python train.py --arch="quartznet" --dataset="acted Russian speech (Dusha)" --spec_augment=false --targets=["emotion"] --depths=[6, 6, 6] --kernel_size=25 --label_smoothing=0.2 --optimizer="adamw" --epochs=58.0 --final_lr_fraction=0 --warmup_steps=2360
Rows from block 3 of a small sound classifier, named by matrix and row number. Rows with one number belong to one channel. Each number is 128 + 24 x the weight over its row's rms, rounded and kept within 0 to 255. All counts start at 0.
After each channel's rows are labels from the 100 clips, of 14976, where the channel reaches its highest value: "strongest on" is what is common among them. Only what is clearly more common there than usual is listed. The data: acted Russian speech (Dusha).
# convs1: first pointwise conv (model.blocks.3.convs.1.weight, 192x192x1), inputs 0-191
# convs3: second pointwise conv (model.blocks.3.convs.3.weight, 192x192x1, transposed), outputs 0-191

convs1.36 [141 173 138 172 125  93 121  84 123 146 135 124 150 125  83 137 156 154 115 124 111 140  82 144 129 137 165 102 155 147 127 130  78 155 127 123 166 129 125 150 167 159 114 127 102 120 153 160 110 148 136 148 144 122 122 139 175 178 102 150 122 122 135 161 174 139 114 141 172 140 138 114 152 113 134 118 166 135 153 177 138 103 106  93 125 111 170 115 141 161 111 153 133 139 125 127  87 118 118 112 117 140  89 143 154 108 128  96 115 122 100 166  90 124 118 106  44 128 110 152 154 181 111 135  88 104 126 109  91 129 106 126 137 124  94 136 117  99  72 141 125 142 121 141 177 128 158 159 151 126 111 117 107 106 110 148 120 129 153 122 124 111 131 139 134 139 165 114 128 110 105 145 115  78  90 141 118 150 137 132 150  94 108 166 165 154 124 129 108  98 129 105]
convs3.36 [ 63 134 171 114 103 147 131 140 149 113 143 109 103 152  90 100 198 135 150 180 125 122 129  89 144 143 132 144 135 148 118 148 156 118  99 105 103 132 143 111 140 145 139 100 116 123 118 132 122 153 128 113  97 138 132 131 109 166 105 139  91 114 149 138 137 156 158 116 112 152 128 119 106 120 135 124  98 172  83 124 126 113 129 111 148 129 122 158 108 147  90 127 132 113 161 168 123 159 119 102 127  95 112 114 114 117 157 118 106  97 141 112 104 111 104 128  94  90 109 139 100  79 153 144 139 116 155 133 129 100 175 111 158 129  98 127 152  98 130 168 158 148 135 116 141 122 154 140 155 148 156 171  65 127 129 122 154 158  93 115 151 151 120 136 139 110 101 134  89 127 214 134  86 119 114 158 176 124 129 142 106  82 139 125 119 170 138 128 146 116  99 119]
strongest on: emotion: positive

convs1.173 [131 194 157 157  93 123 143  71 110 116 132 121 105 117 133 164 151 118 158 123 142 142 143 122 177 143 132  76 150 113 118 121 135 111 140 129 131 129 112 145 186  99 164 115 104 128  86  79 109 108 125  53 123 116 102 139 103 127 137 119 143 157 153 111 138 154 136 137 141 149 168 153 163 133 102 157 229 132 147 148 118 137 127 111 143 114 123  66 120 105 127 119 143 146 120 126 125 135 127 137 131 126  98 159 135 147 120  64 101 123 141 118 113 106  91 148 129 107 151 133 147 170 102  79 138 123 145 166 139 163 109 125 136 147 135 118 106 136 119 163 141 132 127 108  97 164 112 128 113 142 104 115 134 108  76 141 108 137 122 119 156 122 113 136 124 162  96 129 138 125 147 146 160 100 118 133 148 116 143 124 148 111 121 130 115 146 144  78 140 107 170 115]
convs3.173 [147 133 107 174 118 114 159 123 120 141 156 163 157 100 104 152 148 106  91 133 112 139 107 125 148 127 106 123 112 133 123 116 152 119 102 140 170 171 137 183 121 134 132 120 121 162 167 126 115 114 151 151 126 154 152 121 144  93 135 112 115 133 153 108  99 136 103 115 147  99  76 132 118 197  94 128 169 137 139 117 163 156 111 118  89  90  94  79 115  99 168 149  96 123 130 119  96  86 139 163 118  99 121 100 169 146 116 116 152 141 122 142 140 125 143 148  95 131 132 140 143 134 106 168 140 117 138 117 127 108 115 115 110  91 114 127 125 103  92 109 162 127  89  90 106 103 108 108  79 131 137 102 160 132 152 117 146 145  86 181 137 128 154 132 132 115 114 109 165 128 169 150 122 145 144 154 122  90 108 176 164 166 100  96 124 125 159 149 142 142 152 101]
strongest on: emotion: positive

convs1.46 [ 84 120 117 106 148  94  97  91 142  97 144 105 156 139 121 121 144  93  95 146 137 127 162 115 130 139 131 142 147 126  96  98 136 131 134 138 136  96 136 127 123 145 156 121 157 142 148 136 115  74 161 128 137  71 140  79 115 149 114 113 161 126 132 161  79 135 119 123  99  92 133 119 161 136 119 136 156 116 121 128 126 126 109 178 111 140 155 163 121 129  93 145 128 124 128 123 111 107  90 162 149 150 138 156 130 151  74 171 117 113 132 142 123 173  80 139 169 132 145 134 115 105 139 108 136 140 138 104 139 114 118 138 119 149 142 104 159 163 115 179 116 136  91 114  77 117  53 116 114 136 132 165  98 118  92 166 131 127 141 126  84 146 116 130 135 114 146 175 171 137 121 117 131 105 117 159 174 160 144 124 165 143  80 151 107 170 128 167 115 129 115 126]
convs3.46 [ 89 144 106 132  82 124 141 126 108 125  95 129  93 156 144 119 167 111  95 165  82 131 129  83 119 138 122 120 116 147 129 125 144 131 118 156 173 159 133 124 163 144 148 134 108  96 123 115 118 161 115 121 120 102 119 154 168 150 129 122 113 130 123 129 113  80 154 133 117 104 155 130 127  73  97 132 122 115 127 116  65 131 135 136  94 111 161 139 109 130  94 135 119 118  85  95 166 108  94 103 132 115 109 128 134 120 137 109 123 116 131 137 159  92 173 152  82 153 133 177  95 152 152 178 144 199 136 121  98 111 126 119  98 145 197 123  98 140 110 137  92 154 111 100 108 112  98 116 121  95 121 154 124  71  96 132 148 134 137 131 118 103 119 100 135 121 100 138 115 128 146 136 160 127 153 131 154 118 143 174  90 139 102 114 103 135 144 106 131 107 121  85]
strongest on: emotion: positive

convs1.10 [115 110  99 170 122 131 117 160 124 150  96 117 130  98 162 146 176 123 112  87 140 125  79 121 124 124 157 111 106 114 107 121 123 148 107 141 133 142 152 106 108 146 142 108 123 161  94 115 176 140 144 168 123 152  73 114  97 168 118 133 147 138 117 103 130 144 153 127 178 143 124 131 117 102  65 139 187 118 114 140 124 154 116 151 136 128 136 118 127 133 128 118 131 115 127 128 130 111 136 145 150 108 119 201 156 123 162 126 109 165  99 132 109 131 104  88 140 151 161 138 147 156 108  95 131 127 138 110  80 128 132 122 110  74 107 187 144 141  97  82 129  91 105 157  90  78 176 119 157 120 107 144 125 118 185 121 151 141 127 134 130 151 139  99 149 175 109  90 121 139 136 129 107  76 116 131 130 126  91 116 124 141 132 136 135 109 116 170 127 134 124 134]
convs3.10 [104 120 160 158 123 133  98 125 142 110 134 101 104  93 139 128 133 147 148 104 131 153 145 102 141 127  96 151 128 144 109 214 158 134 116 130  66 106 107 115 140 119 102 109 157 107 133 106 151  90 124 101 153 149  99  94 114 119 147 106 150 107 150 131 130 187 122 115 104 127 122 135 111 117 126 123 155 119 176 112 118 143 134 111 156 135 114 112 139 171 115 121  99 123 111 123 155 148  92 105 141 153 146 109 162  66 141  97 120 133 113 131  96 146 125 121 172 125 119 103 150 110 111 110 112 118  96 104  96 133 130 132 113 127  85 136 120 118 101 124 116  97 155 134  79 142  94 100 155  97 186 144 158 134  84 162 132 112 130 160 124 129 174 139 114 151 110 130 143 160  97  95 135 103 137 111 134  66 160 152 124 115 155 158  99 127  79 112 166 124 114 103]
strongest on: emotion: positive

convs1.107 [122 139 154 131 156 127 126 102 137 149 117 135 178 151 153 156 152 105 108 169 150 139 177 132 116 132 128 136 139 141 119 100  71 123 142 125 128 187 105 147 100 162 162 152 145  84 137 130 133 127 125 125 100 121 152  99 157 106  78 151  97 146  99 174 100 179 129 131 115 125 136  96 116 132 123 133 128 150 132 100 154 136 155 109 121 113  85 143 104 134 126 127 143 133 147 131 130 159 135  98 131 149 165 109 155 160  86 196 105 120 124 144 109 138  94 144 101 154  91 127 141 133 166 142 178 125 143 130 109 179 130 127 118 147 105 111 151  57 107 148 111 181 127 113  98 130 151 116 139 127 120 100 130 172 116 121 192 130 173 137  95 111 114 138 132 161 101 163 139 121 122 150  94 133  97 123 146 116 141 101 135 134 122 142 128 117 103 161 139 126 102 146]
convs3.107 [117 129 134 118 147 119 120 150 154 116 102 121 108  84 105 107 170 130 125 143 124 163 153 128 117  92 114 131 142 123 178 171 133 134 117 121 118  88  95 144 115 107 100 125 127 100 177 110 149 153 133 130 151 135 141 127 120  59 115 111 118 101 162 111 146 143  98 149  95 143  77 117 117 177 128 113  97 152 114 130 133 162 152 139  99 160 143  96 128 109 144 130 146 131 121 115 103 158 152 172 127 106 112 164 122 125 153 115 107 169 143 130  52 138 139 149 148 111 133 164 150 133 116 108 174 122  97 123 108 116 145  93 102 133  72 117 134 136 150 113 159 114 136 138 150 170 123 121 105 139 155 133 153 119 121 182 149 155 122 135 119 142 114 174 109  99 114 136 149 146 117 112  97 102  61 153 164  92 129 100 103 151 126 163 113 121 109 164 127 144 167 125]
strongest on: emotion: positive

convs1.96 [162 134 126  86 126  79 118 128 160 126 130 151 124 154 165 101 150 113 126 119 125 141 142 135 122 113 128 176 155 120 159 113 111 120 131 126 126 100  98 128 119 144 160 117 169 129 118   0 118 122  90 110 151 139  80 115 142 161 167 142 122 130 134 135 109 124 144 133 106 136  74 145 136 142 141 122 110 150 130 173 103  84  90 166 115 114 136  95 127 158 144 150 169 161 135 126 159 116 132 130 119 136 102 126 121 164 128 150 130 131 162 138 108 115  95 155 112 100 141  95 144  98 122 136 111 135  94 101 163  88 140 136 126 152 170 107 133 148 182 126 125 110 109 107 130 108 136 155 131 135 143 123  96 139 100 142 147 116 126 127 117 113 124 150 167 148 119 127 146  86 121 111 133 107 175 155 166 155 118 118 131 152 111 152 112 135 143 162 120 161 115 152]
convs3.96 [137 129 108 148 141 152 157 117  82 130 105 112 144 131 151 116  80 132 119 147 142 134 147  91 112  80 122 132 170 113 110 117 121 117 111 131 120 111 152 124 134 122  77  99  88 130 184 119 130 109  83 147 126 146 114 136 111 126 120 135 139 104 127 104 147  81 107 109 141  89 177 130 135 129 123 169 150 109 126 154 168 124  99 120 141 194 109 141 129 131  96 143 103 112  99 142 108 131 118 142 117 148 163  93 106 136 115 100 108 162 143 145 134 138 136 155 135 120 116 107 176 118 122 118 134 127 128 170 122 106  94 116 142 146 162 127 126 145 143 119 134 141 104 138 185 123 164 112 119 139 115 117 171 177 112  83  82 111 147 158 173 137 125 159 178 189 101  95 133 145 123 149 139 138 147  56 121 157 113 130 106 132 127 120 138  96 154 164  94 122 132 103]
strongest on: emotion: angry

convs1.168 [ 90  90 147 169 118 104 141 119 127 156 160 153 101 121 137 102 107 138 114 129 140 110 138 143 148 142 123 142 134 117 130 111 116 114 123 128 139 131 106  87  99 118 112 161 129 130 153  71 102  98  80 140 103 159 160 133 122 141  91 128 120 137 125 116 132  92 136 118 128 141 160 166 130 136 100 145 106 124 138 168 153 113  87 119 141 131 163 100 131 121 180  84  58 123 127 122 165 111 168 124 126  65 137 124 126 113 160 181 140 122 126 155 125 108 148  50 113 124 128  84 123  89 119 150 126 132 132 101 140 158 132 119 106 126 148 141 146 112 128 153 146 135 116 131  93 110 141 167 139 128 135 122 104 129 167 133 171 107 109 141 106 149 136  88 124 148 120  95  76 104 138 125 133 159 156 148 120 174  95  94  96 114 132 114 117 166 130 164 133 167 125 173]
convs3.168 [136 128 138 136 122 122 147 122 144 107 101 162 129  86 140 101 144 141  99 108 110 157 129 145 140  69  98 111 165  97 118 138 153 125 137 124  97 105 115  80 126 129 152 157 109 166 205 176 113 134 119 128 140 132 110 128 123  92 131  86 171 123 103 135 151 131  88  99 125 139 133 161 147 132 124  75 119 124 108 126 116 121 105 180 158 132 122 149 117  94 121 122  62 112 118 108 121 132 100 106 122 136 178 106 129 112 158 135 105 132  99 130 114 138 103 117 152 146  91 119 136 147 131 120 114  77 128 138 144 156 115 121 161 144 130 121  82 114 176 129  93 116 143 148 120  99  85 122 101 119 119 105 125 148 101 150  98 116 120 153 121 126 119 174 139 176 140  95 105 120 144 113 120 130 142 106 140 102  96  57  90 107 120 125 110 113 112 140  79 100 159 120]
strongest on: emotion: angry

convs1.124 [132 122 140 119 123 126 120 128 162 132 141  92 135 151 123 131 139 100 140 139 129 169  55 130 104 110 131 203 106  59  88 104 152 107 142 136 158 129  95 124 165 136 121 144  85 110 150 131 118 125  73  81 115 168 102 123 127 127 151 148 128 135  94 123 180 109 141 136 107 154 118 128 152 115 111 124 127 101 151 124 162 102  86 137 142 126 158 149 149 149 140 147 126 148 116 127 114 128 126 140 135 120 110 150 137  84 110 146 135 189 132 124  93 116 196  84 125 155 149 161 155 132 161  78 146 102 136 137 147 139 148 150 104 119 154 129  95 117 128 115 120  77 108 115 144 119 120 117 175 129 110 116 134 161 100 122 148 151  84 143 144 100 161 136 143 166 110 106 120 124 115 130 158 105 146  93 122 110 115 128 109 138 139 128 112 152 136 190 133 109 121 144]
convs3.124 [ 96 136 125 138 138  98 139 141 104  93 113 127 167 135 158 133 107 162 132 141 107 127 114 138 149 142 111 129 164 167 173 118 127 155 158 109 176 154 136 160 112 139 182 140 111 163  70 118 135 129 136 147 138 120 148 131 119 142 171 124 154 102 102  88 150 153 144 140 160 142 150 133 120 111 131 131 139 164 158 147 137 117 134 128 107 170 171 162 102 118 137 111 154 138 151 113 136 119 106 125 131 125 153 164 164 168 125 176 114 109 143 130 108 143 180 108 113 133 120 127 150 123 155 132 102 133 140 150 152 146 143 170 140 118 115 141 133 121 117 167 111 143 158  98 163 160 138 139 172 118 121 172 171 145 151 164 161 129  95 132 143 197 170 134 131 102 143 144 178 174 137 153 117 170 121 137 120 157 133 138 183 136 125 114 141 136 152 120 138  79 150 104]
strongest on: emotion: positive