Weights of a small sound classifier.
Model: log mel input, norm batchnorm, widths [192, 288, 432].
Training: adamw at rate 0.0043, 11800 steps, batches of 128, held-out accuracy 71%.
Data: trained on acted Russian speech (Dusha), 26041 training examples, 58.0 epochs.
Rows from block 8, named by matrix and row number. Rows with one number belong to one channel. Each number is 500 + 40 x the weight over the matrix's rms, rounded and kept within 0 to 999. All counts start at 0. Numbers have three digits each.
# convs1: first pointwise conv (model.blocks.8.convs.1.weight, 288x288x1), inputs 192-287
# convs3: second pointwise conv (model.blocks.8.convs.3.weight, 288x288x1, transposed), outputs 192-287
convs1.34:393500458464526534473469480496535500431550473491476478457522495497577500520508531491511512526494510450519451520571498501519557484501524564489485515465479534520478412613488472435477441560522501504435483486498527485478436544541534471486493526438507486546503503544469489497524443491524538542
convs1.35:505533446492523459513516501501442460469517449443487508507556472478543518450558508540486509512502498563471471451498466553488546574446455508473497531501590532521480436527473490574499481508578453473484452425468519519542438457499476521479536447434531513510447463532505458544529459528515523461
convs1.36:504538519483513492520468485487494445505470487476514443506513518513550490505512546511508522491536476465492545496467490499374504458556536485577474502547526476544551463553473543460518451517398510501543515540465521504458498469551504549548497416430519532577483480555491485545430509539480461448
convs1.37:479513572495436499490485610597467457482528469459530426458502524441539525512484534510533511453516462573475563488502486513509559508437468495487554535483631551530576531555532477510535539495451529526473575495508496454558506497543514467557451417540460488562501498479490450534543588462547482545
convs1.38:444497476511465550480518470454462521497490535380527503493477453547479450521509496480516543511492554521491477504487590472538449503510558518488552541550420475455439608516514520524508470520500479485536479451529530523400510487470473477437439556542555517527528466468491618517539482537519510502
convs1.39:582503554482532511492489495498423491489484444501506474497456529472405469514495480524523491443417502462507537467427515435506553440516481549480504526441582571500527476430540496468535536442458467529526428505520542522517489527519493499518497509496562540506484491468474535487481518508490442493
convs1.40:491485510575447494555488499472478507465437422562464584540505468487488495505459481513525487492476522502491499534507420540581455505625498507477481494496485479532585447498558524496441518520502474442526427491524517462507563557456472460499489461497515443430548563494487475425512463532472557500
convs1.41:473473528543516535546475517524535543465506511420525554493472499439503524493462466455460564458490489505460474482468397492465515479492531471532521398565430486515549464503489503530486412503414434493481557516486421477450429567547450523459483416559509519548500538482480466557574565464425502560
convs1.42:543538461525532466455491521453499561496447490456415514430426468491385488510524441548524539476451454551449512544466437443524527486477447502506529535506524495474561542425508493456522531479520544491548515413398497497513483510533518503485532358559538479493506524544498527434488481518471572496
convs1.43:499527414526636482518558587435482459520419487588552602475510545550592491526403535495469508524499501427505480606551509510519533513471406481497446448485462454508452488483496471462480515483414531506501509513475543571460552517435495514528427515470442540503467509468535475475459448460478498538
convs1.44:522536461448481551494461491489508429499501438564454408488418479579499520433551498501510486520554455528491498458482443475473458454511557526541476498459463484497563464569493528464510498594530519538494438490534438474507532494514437508525521394486429455469530515488576511500458554460458537407
convs1.45:527499521495540486501467543454445534557451419452486546515515503517493509533524562529521470453496537489471492465466487575504495526498540494425509596459545411541431511558460538458482404512596591481516487459508504486506462450433491504502468569547465499515467457507441467481478577502528408479
convs1.46:555538517476449522498500456510520422535532540452622493476519494501557533486515518451580502468541470509488517480479553466494484470473518527524512534541465433485453512482510485496485504524517487514501501507419505544559496496416511520495458482527518524531549473436454527397555509510566443513
convs1.47:538493466527496539545369497498480510525471510531451573574557504439476549452417495513489556477584515496517449466550462466555516472459487469503531499479498546525461478569533458538579549499515551586538599450514503428491398471457446536513534512538531440532450494489512546501521543419540528527
convs1.48:536462455419506443548499471496501420480512507506545473423484416584510533522536477525476475465483487476532513514482529518567526551549469533463540495572522483496602564531536466478536518512486566545509551482461472483399555478524402492460435496499444482564525478503490559499450499523472491505
convs1.49:442472528450535405501455487503513443513489515519497436488583491538477471482478497539473435511524533484489474453525503548524482467548473530497499481486467469401492430496573530488515520525529535572528514469549526516458542561509427520518455463523539543518497473500570543511523549470462509590
convs1.50:528529496517560520505448538520502520450480421536472522510456513464550500456464501501485532499410431519479495560457517488472501551509469534496481448474508571409465563428523514465526507517514434491510424515470532453496457521495419504477474501533524459431514467514496511576451432475485477447
convs1.51:432437519544474529466505515511527550410620531456438444485505526497561576540456494507494471472553546500542531581500474523421527426429544439491511578488475451522494512549523481487538504490498483481509543517522537596542561498514435515522534540457495452524545508521505499461487534504443536551
convs1.52:552542442475478545471494455494474502451462450542445519548420586440443519534488474479491516495465550490516417551482515470518522511461455575536461474455442516487431489518409452528557469421464551547558483505521532464484432497487520471496507502532496437559559510521411496572503543479476479582
convs1.53:524514533499476484492489476559469573493527489481488459568567515506516555510484506456497483489467464501474517460542521520489442492499506453489522526484442612475510501532443525488512586443519491488517539462497411565543571489532545455501492580522532492485550466513464518478425498473508453540
convs1.54:407470488516532518477507502536536448514546521545535441503520499506468473520547507518506484498505486501537515570484505516485537497405569530430589508485543496496486547508477523489500492478563522499476470488569498441491459531430477436488472482535491542546484478565453477482552528480532520488
convs1.55:529503517530509486558506461588499576460501473478464539495463575563455517524535519474480502470528565528539503447569496569462468454473541505512463528447479500521558517451542540514426552578495521483483539578394530577525531478460467588568527462463492477574468523544533417542519466462518471470
convs1.56:484574578382474511531443510498456556504510479504518430470573499542583475497495522480433523533481594478584498539512505502494525568460538495464484487482533420549478500485553512573497483547412521495458419603524534517495499465481449482465478539501490591545492512474509514476488571425532505484
convs1.57:553460494556480458493509476509499483488509476495455484513478498480467527505569466497488559420481513542448489583485498518432556557600520568484494548503551500465495512501467492503462515483471456471568514530406489531490578566542507470505494495468502506523497487448478538505529504479515511555
convs1.58:500486517496470452526498461471493504498541508535493421502579484560547457455470452513481479460472492474514465510558481477464451484510545467469597470525437430514536502522498509526516530495543492516489435494505548494510517518488474445494474576499497510553532486540523505470562584514508484472
convs1.59:536456527468526527557503505471476494520536401497519497527460540535464519476496444505470528484572510436501477489539476523429539548464535504554497513495535464489413544457502501559479470456493538597492490519483488516470495543499499493546499530488489496476506482443525487437544520488513527498
convs1.60:458449519467543488538470537434504495460529348483446524500477474500523454445450471496512502440456478421477515497565488514534573468529515440428471409465476485470540452523528559505446504521491518471486479481552504570428542554510516537555481439516517480476550527534428511472589480445526525500
convs1.61:530482508503512472483531492451497477439464438544472523535505478573593555580499497436522506504447520464530460514430566478435497475531519472513527493428537528476506443490527527503454469573462521431468486531460443482488551568585488457530463490487493549542492514498466517507526518498565513487
convs1.62:489541513493510512498507540473483475540520449479558518537470470511522529482470488500545520533507525450486512539531488449516471470484479470546422460509501453512509537516479509485533514524425564501465509557519485518461518548443540471529490424500479424500478516494467515485502440506473520449
convs1.63:513486537519480509539489411511486439573507408474516507496514467536456449537545482457456513499402494515480481550455476473520550460474579519491539466486518495564538482453490498484507527543539458502542385521455469428522522521476445523576519503546463497475457514456521538524557429470497560445
convs1.64:494477548533528482500484455494498586549486534506542459498425485503514462515490623540514487509530561475522492457520510504419511494486472548490546487499483468573452512531489489468463557511523576487456468532497473497519418451500510430528490506463591494496514511482526525453480502506553512489
convs1.65:493478528397518521467490583488482511494484422529541462473519535499544494452515477521491478531560445462488490463498511477502597479486628436464498479443462503483502528536530472492488455509464481432413522452475477585476468498492525502532547511554523526541476510530452451588559505500481572526
convs3.34:466561518474489446517481519488504486510438495494487539494477463473478527561546496382473483488464485540460456506482543535479504474511478429479519490555465524505473476528440533516478466550468463494464575474450551526447463536501518522492441544523456487481481430489454458517477463516472481487
convs3.35:513477472542468476500472456446550457568563512563500558497516495401516535547478489520504475515527475487474462500509596419558481489555500489579515520515538588450494553566467536531515520537593385432481546531538509413504495462469546536506440471437505499476461472499549510524491542544434500500
convs3.36:500526501547508444509546432551447552504504499509518470561485471549494557486528467539488549408477412551505493476513497500518466454473468486432523485509548491498508555463493523477473485497487584525464563449475511519449490507473430473559459484499489531515482561434504488535434494483507497454
convs3.37:428467521478506498540476524503499535405514522492472433467451507527489527437503568495481453490487523567533586557473402439506520470514422521441536460494506457487427490548531454524500513558404523511472479504487474488438453410452515476548479434454483403483443545502490490532507460525423537471
convs3.38:518517517434557559482430477477539548514454518563512550469498494497511502501551498469503459529509506488488475505524458520528508476552523514493585485464523483519528466501478476553554553454458523507530499488493578432516414562462539498498543485515435423465534480456395449603532543498507499507
convs3.39:508495476510508483515463473494507561524546570505502495493506503548498522455467424488456488481484509527478515441473494418526460482465476470433503473500479486542509491573516544492477474525473484515497464475452530509553512443405485512466482529496456479503507523471564487507521469561522494475
convs3.40:520502537470512493461520530529499471540516497496444543521511519488477504482615542473543494451501547494474505553443501460437409465556496493494481496530526457511504441555511470512493548520409511487504442516510451549456471522517566484523520477527510404592532494566536589513555522502520517550
convs3.41:500442475566579475505496527541521493560578391484572541554565586483513471512545545554498476567586435529479448548497542456598488521463477550543581562489528491449554501423511440459513541516505556540559540489483502446633544556510459588510559600542509444522551469529513456491463495550395500587
convs3.42:511461477461473473400515540388481512503452485486494497467515602504493525512459441543463427494568475491433539475537453454468504503505547501558484451489442537442535461513495578445502481509521478496492485486551586533480545484524449585529514512501490441444513471471543481474484509550477500565
convs3.43:501532448481511465499491445482418492534495456522522480479503494510511448478438484479511541484488474430437520521484450525494502453488450489484527489502573533531485402500452501523529510429400562513503468455496500570467526530515439468504418482493456505516405478518615516460531492533517512504
convs3.44:538488518535493514445498452418497470533478425625490497481469484540588451464460450490513496478469515465500407578499494502482512486485485511541544473529512527592452470486518501526515528543487503518515485502502562393503608542513499510525467407431470425575546467426478506494471488480433502507
convs3.45:558469518542508454498470464597453499447538532446504461462499477514437481448566498518486525508538546483526481479568472508557457466581485588480526508414518518555479566538520523542446486476446533478491553427499498563481457550548424449457551521492517446500459505503447472383516571539533460518
convs3.46:508493500428462504510482482490504481388479514475437485508491458479456495503443417426452533503515449443531474509535416448489494479511492477491468450445502514505478450524493502481487473486534475519460486480435496484421502468478497486488508458485484462491431529498499541483491469468496484431
convs3.47:480536481544494557483580451527530575392499447475464469534514442502425511469538526432497508535494420581582521504508488537482573489430486436453542560463520489471515546431495540540462590492432531461395482490537514517490511445477576508505459523515472522577433581509396494521425486450497554503
convs3.48:452559518461474426461444535519529520477456427463467522514564494453509548425455497400420488556520453556510520522573507539562546496432503522418533483563542484466496474451487493423494408551532482465436528464455415612501488485574489438489460497519557487506453546537605490549482547511585424538
convs3.49:477452490550459541503473504505454477478485454527560510502524480483489490523520479478555459480490538500480476479558495507471545485470488492480534390492441488460508523501563507510550444444498460476506529507472494420447409549519485482521516540487426486516517511444527488452513481468499533509
convs3.50:531551494492457496449476555453493542549551395463493480461452465472481549524551485411465495463468475459476440545454495470513495489525478474477504525511474499500545473483500547482464522518476545575505436497529529484506556552513541510461432516543441557520515467541471531518535449551452475503
convs3.51:542491489545520521577478510445486511461589458460450584524566470558492491492510452533540509490525580519455533511515491493502498508486508542483512526550527529598491445477510558429452579456533534504516471481569518538595538499486532443519510485531533499514493486443494600467521582506517479510
convs3.52:543565501562512531540511494438572622500492514513489442499448455500473475532561539484575485426442498572448513517493475574454484464501471543582530472509467532528462560533540556507496526503467436498519512554451501440455489447498481518535493501458536533512404488468371521505423504527587556486
convs3.53:514520508500518477458510537497502464433474511551502526427498454513478505453506461498521506502461535500576517493495536583482534503479524470539481489537468537530458505516449471489408605485523502490510501498486543485431499476513510549450509500479439567532474507521530504514468519450472454487
convs3.54:519495514576564509439530502546551497518470475477544505532526509555526504463590480592507539477546598426414436522517561543454489450516482518545542556552454510529543475578555584518477553516480508510473481600514494508524488592497585553438477542483554468507586587513484510496526497525492515523
convs3.55:514496435475461488469450448514589484475502522514561565537500583505502509494561502516433575465479609591504493466532551550581477525458484501493501495457461469561523535559454505559499522514539471440482484525504555513476569498555508477534571542511469512455438439475530441424553477491510541495
convs3.56:492451548462476542495399492488554541560456443478444473533418534519542489463518497526480533466540515434418492514481497497537559518502500544520556504430476538562515459583481554519560437474459445462469510476461525549437479545499494440467509525502383398477556528509503466437471542461491536558
convs3.57:539551504457460468517495490595488527409507468459461519505520498514527509523489500476568475492462515496443481462510510510501523494525499521487483426493519510444453458494473508506488491489521495516531501530511526493474467469536517539517566499524506477503497537499545511475486507495515515495
convs3.58:462528508561594468462488467538540514598436441564584484521498469542532511537512538499463493500494524567487490521496496539453546489479542495504568493438514451489548522543532536586552521370516534471549463518558562488534446534481456493494525544481524490507562519471473481497509462541593508504
convs3.59:511510502526522543439494485448495485487519463529510524537486531487519547398511465523470471499440545569523433483518623483534481459487464498507508499564522578544520483478512462539437494568550429580478503505488473485559552448505524522481568500440522519558511503469492483506534425526492447508
convs3.60:491563542493490473451466455504533596520463518431486415497419484487537548553488458461527456542504481573518488536488543477464562481554446417480420493534490555508476561447454545585449454506449491438471545468469547477506490424506458465515494534495534509488472483452460449492490477440537493482
convs3.61:509545490491490515498500470459501512474482527509518519498471517492439510458481433494455460503472467485431500505508493443452489477530468483449505434538460514515471492531425518498535517482482533459443496493498461467494475416496455455533488482478486458511486545488482481450525480485525521456
convs3.62:480469514469505503472482499498511532531513512498465505494505519493446554490486420477485463457517459476533443496400434520531490492519506476462490470508527518503516455533477481507537416460549489441466475480545479496453475397437485449538487455485532486472502526501467504428501513448501491488
convs3.63:452510431496437536466523547547496413447498546537564424503572508468530557495493499501469534467496429562495477437496537475493504516555501513510485464517474550466496544491535531409520456494473526503407576482469434487433473531470490533464490540458450544485442492476476437483454529480445469475
convs3.64:513514491487450486557488586550472438464514502501562503521510536500550504497477508496497569504568622495577583491481458513506513537465532595505462521466574524583474532520545505532515531522508566451505573555467557601459498508462578466551557478506498498489483551471502538491482488501522526519
convs3.65:496476540446485551542496493507511457521506592431500497438485455507519491479553477428440544467465548491496537537463520445515441535512514546539526524477526419527443500500513534494453494489482505515478563506484513577410451486470459476498541463538536443467476471536507535529503494524506542462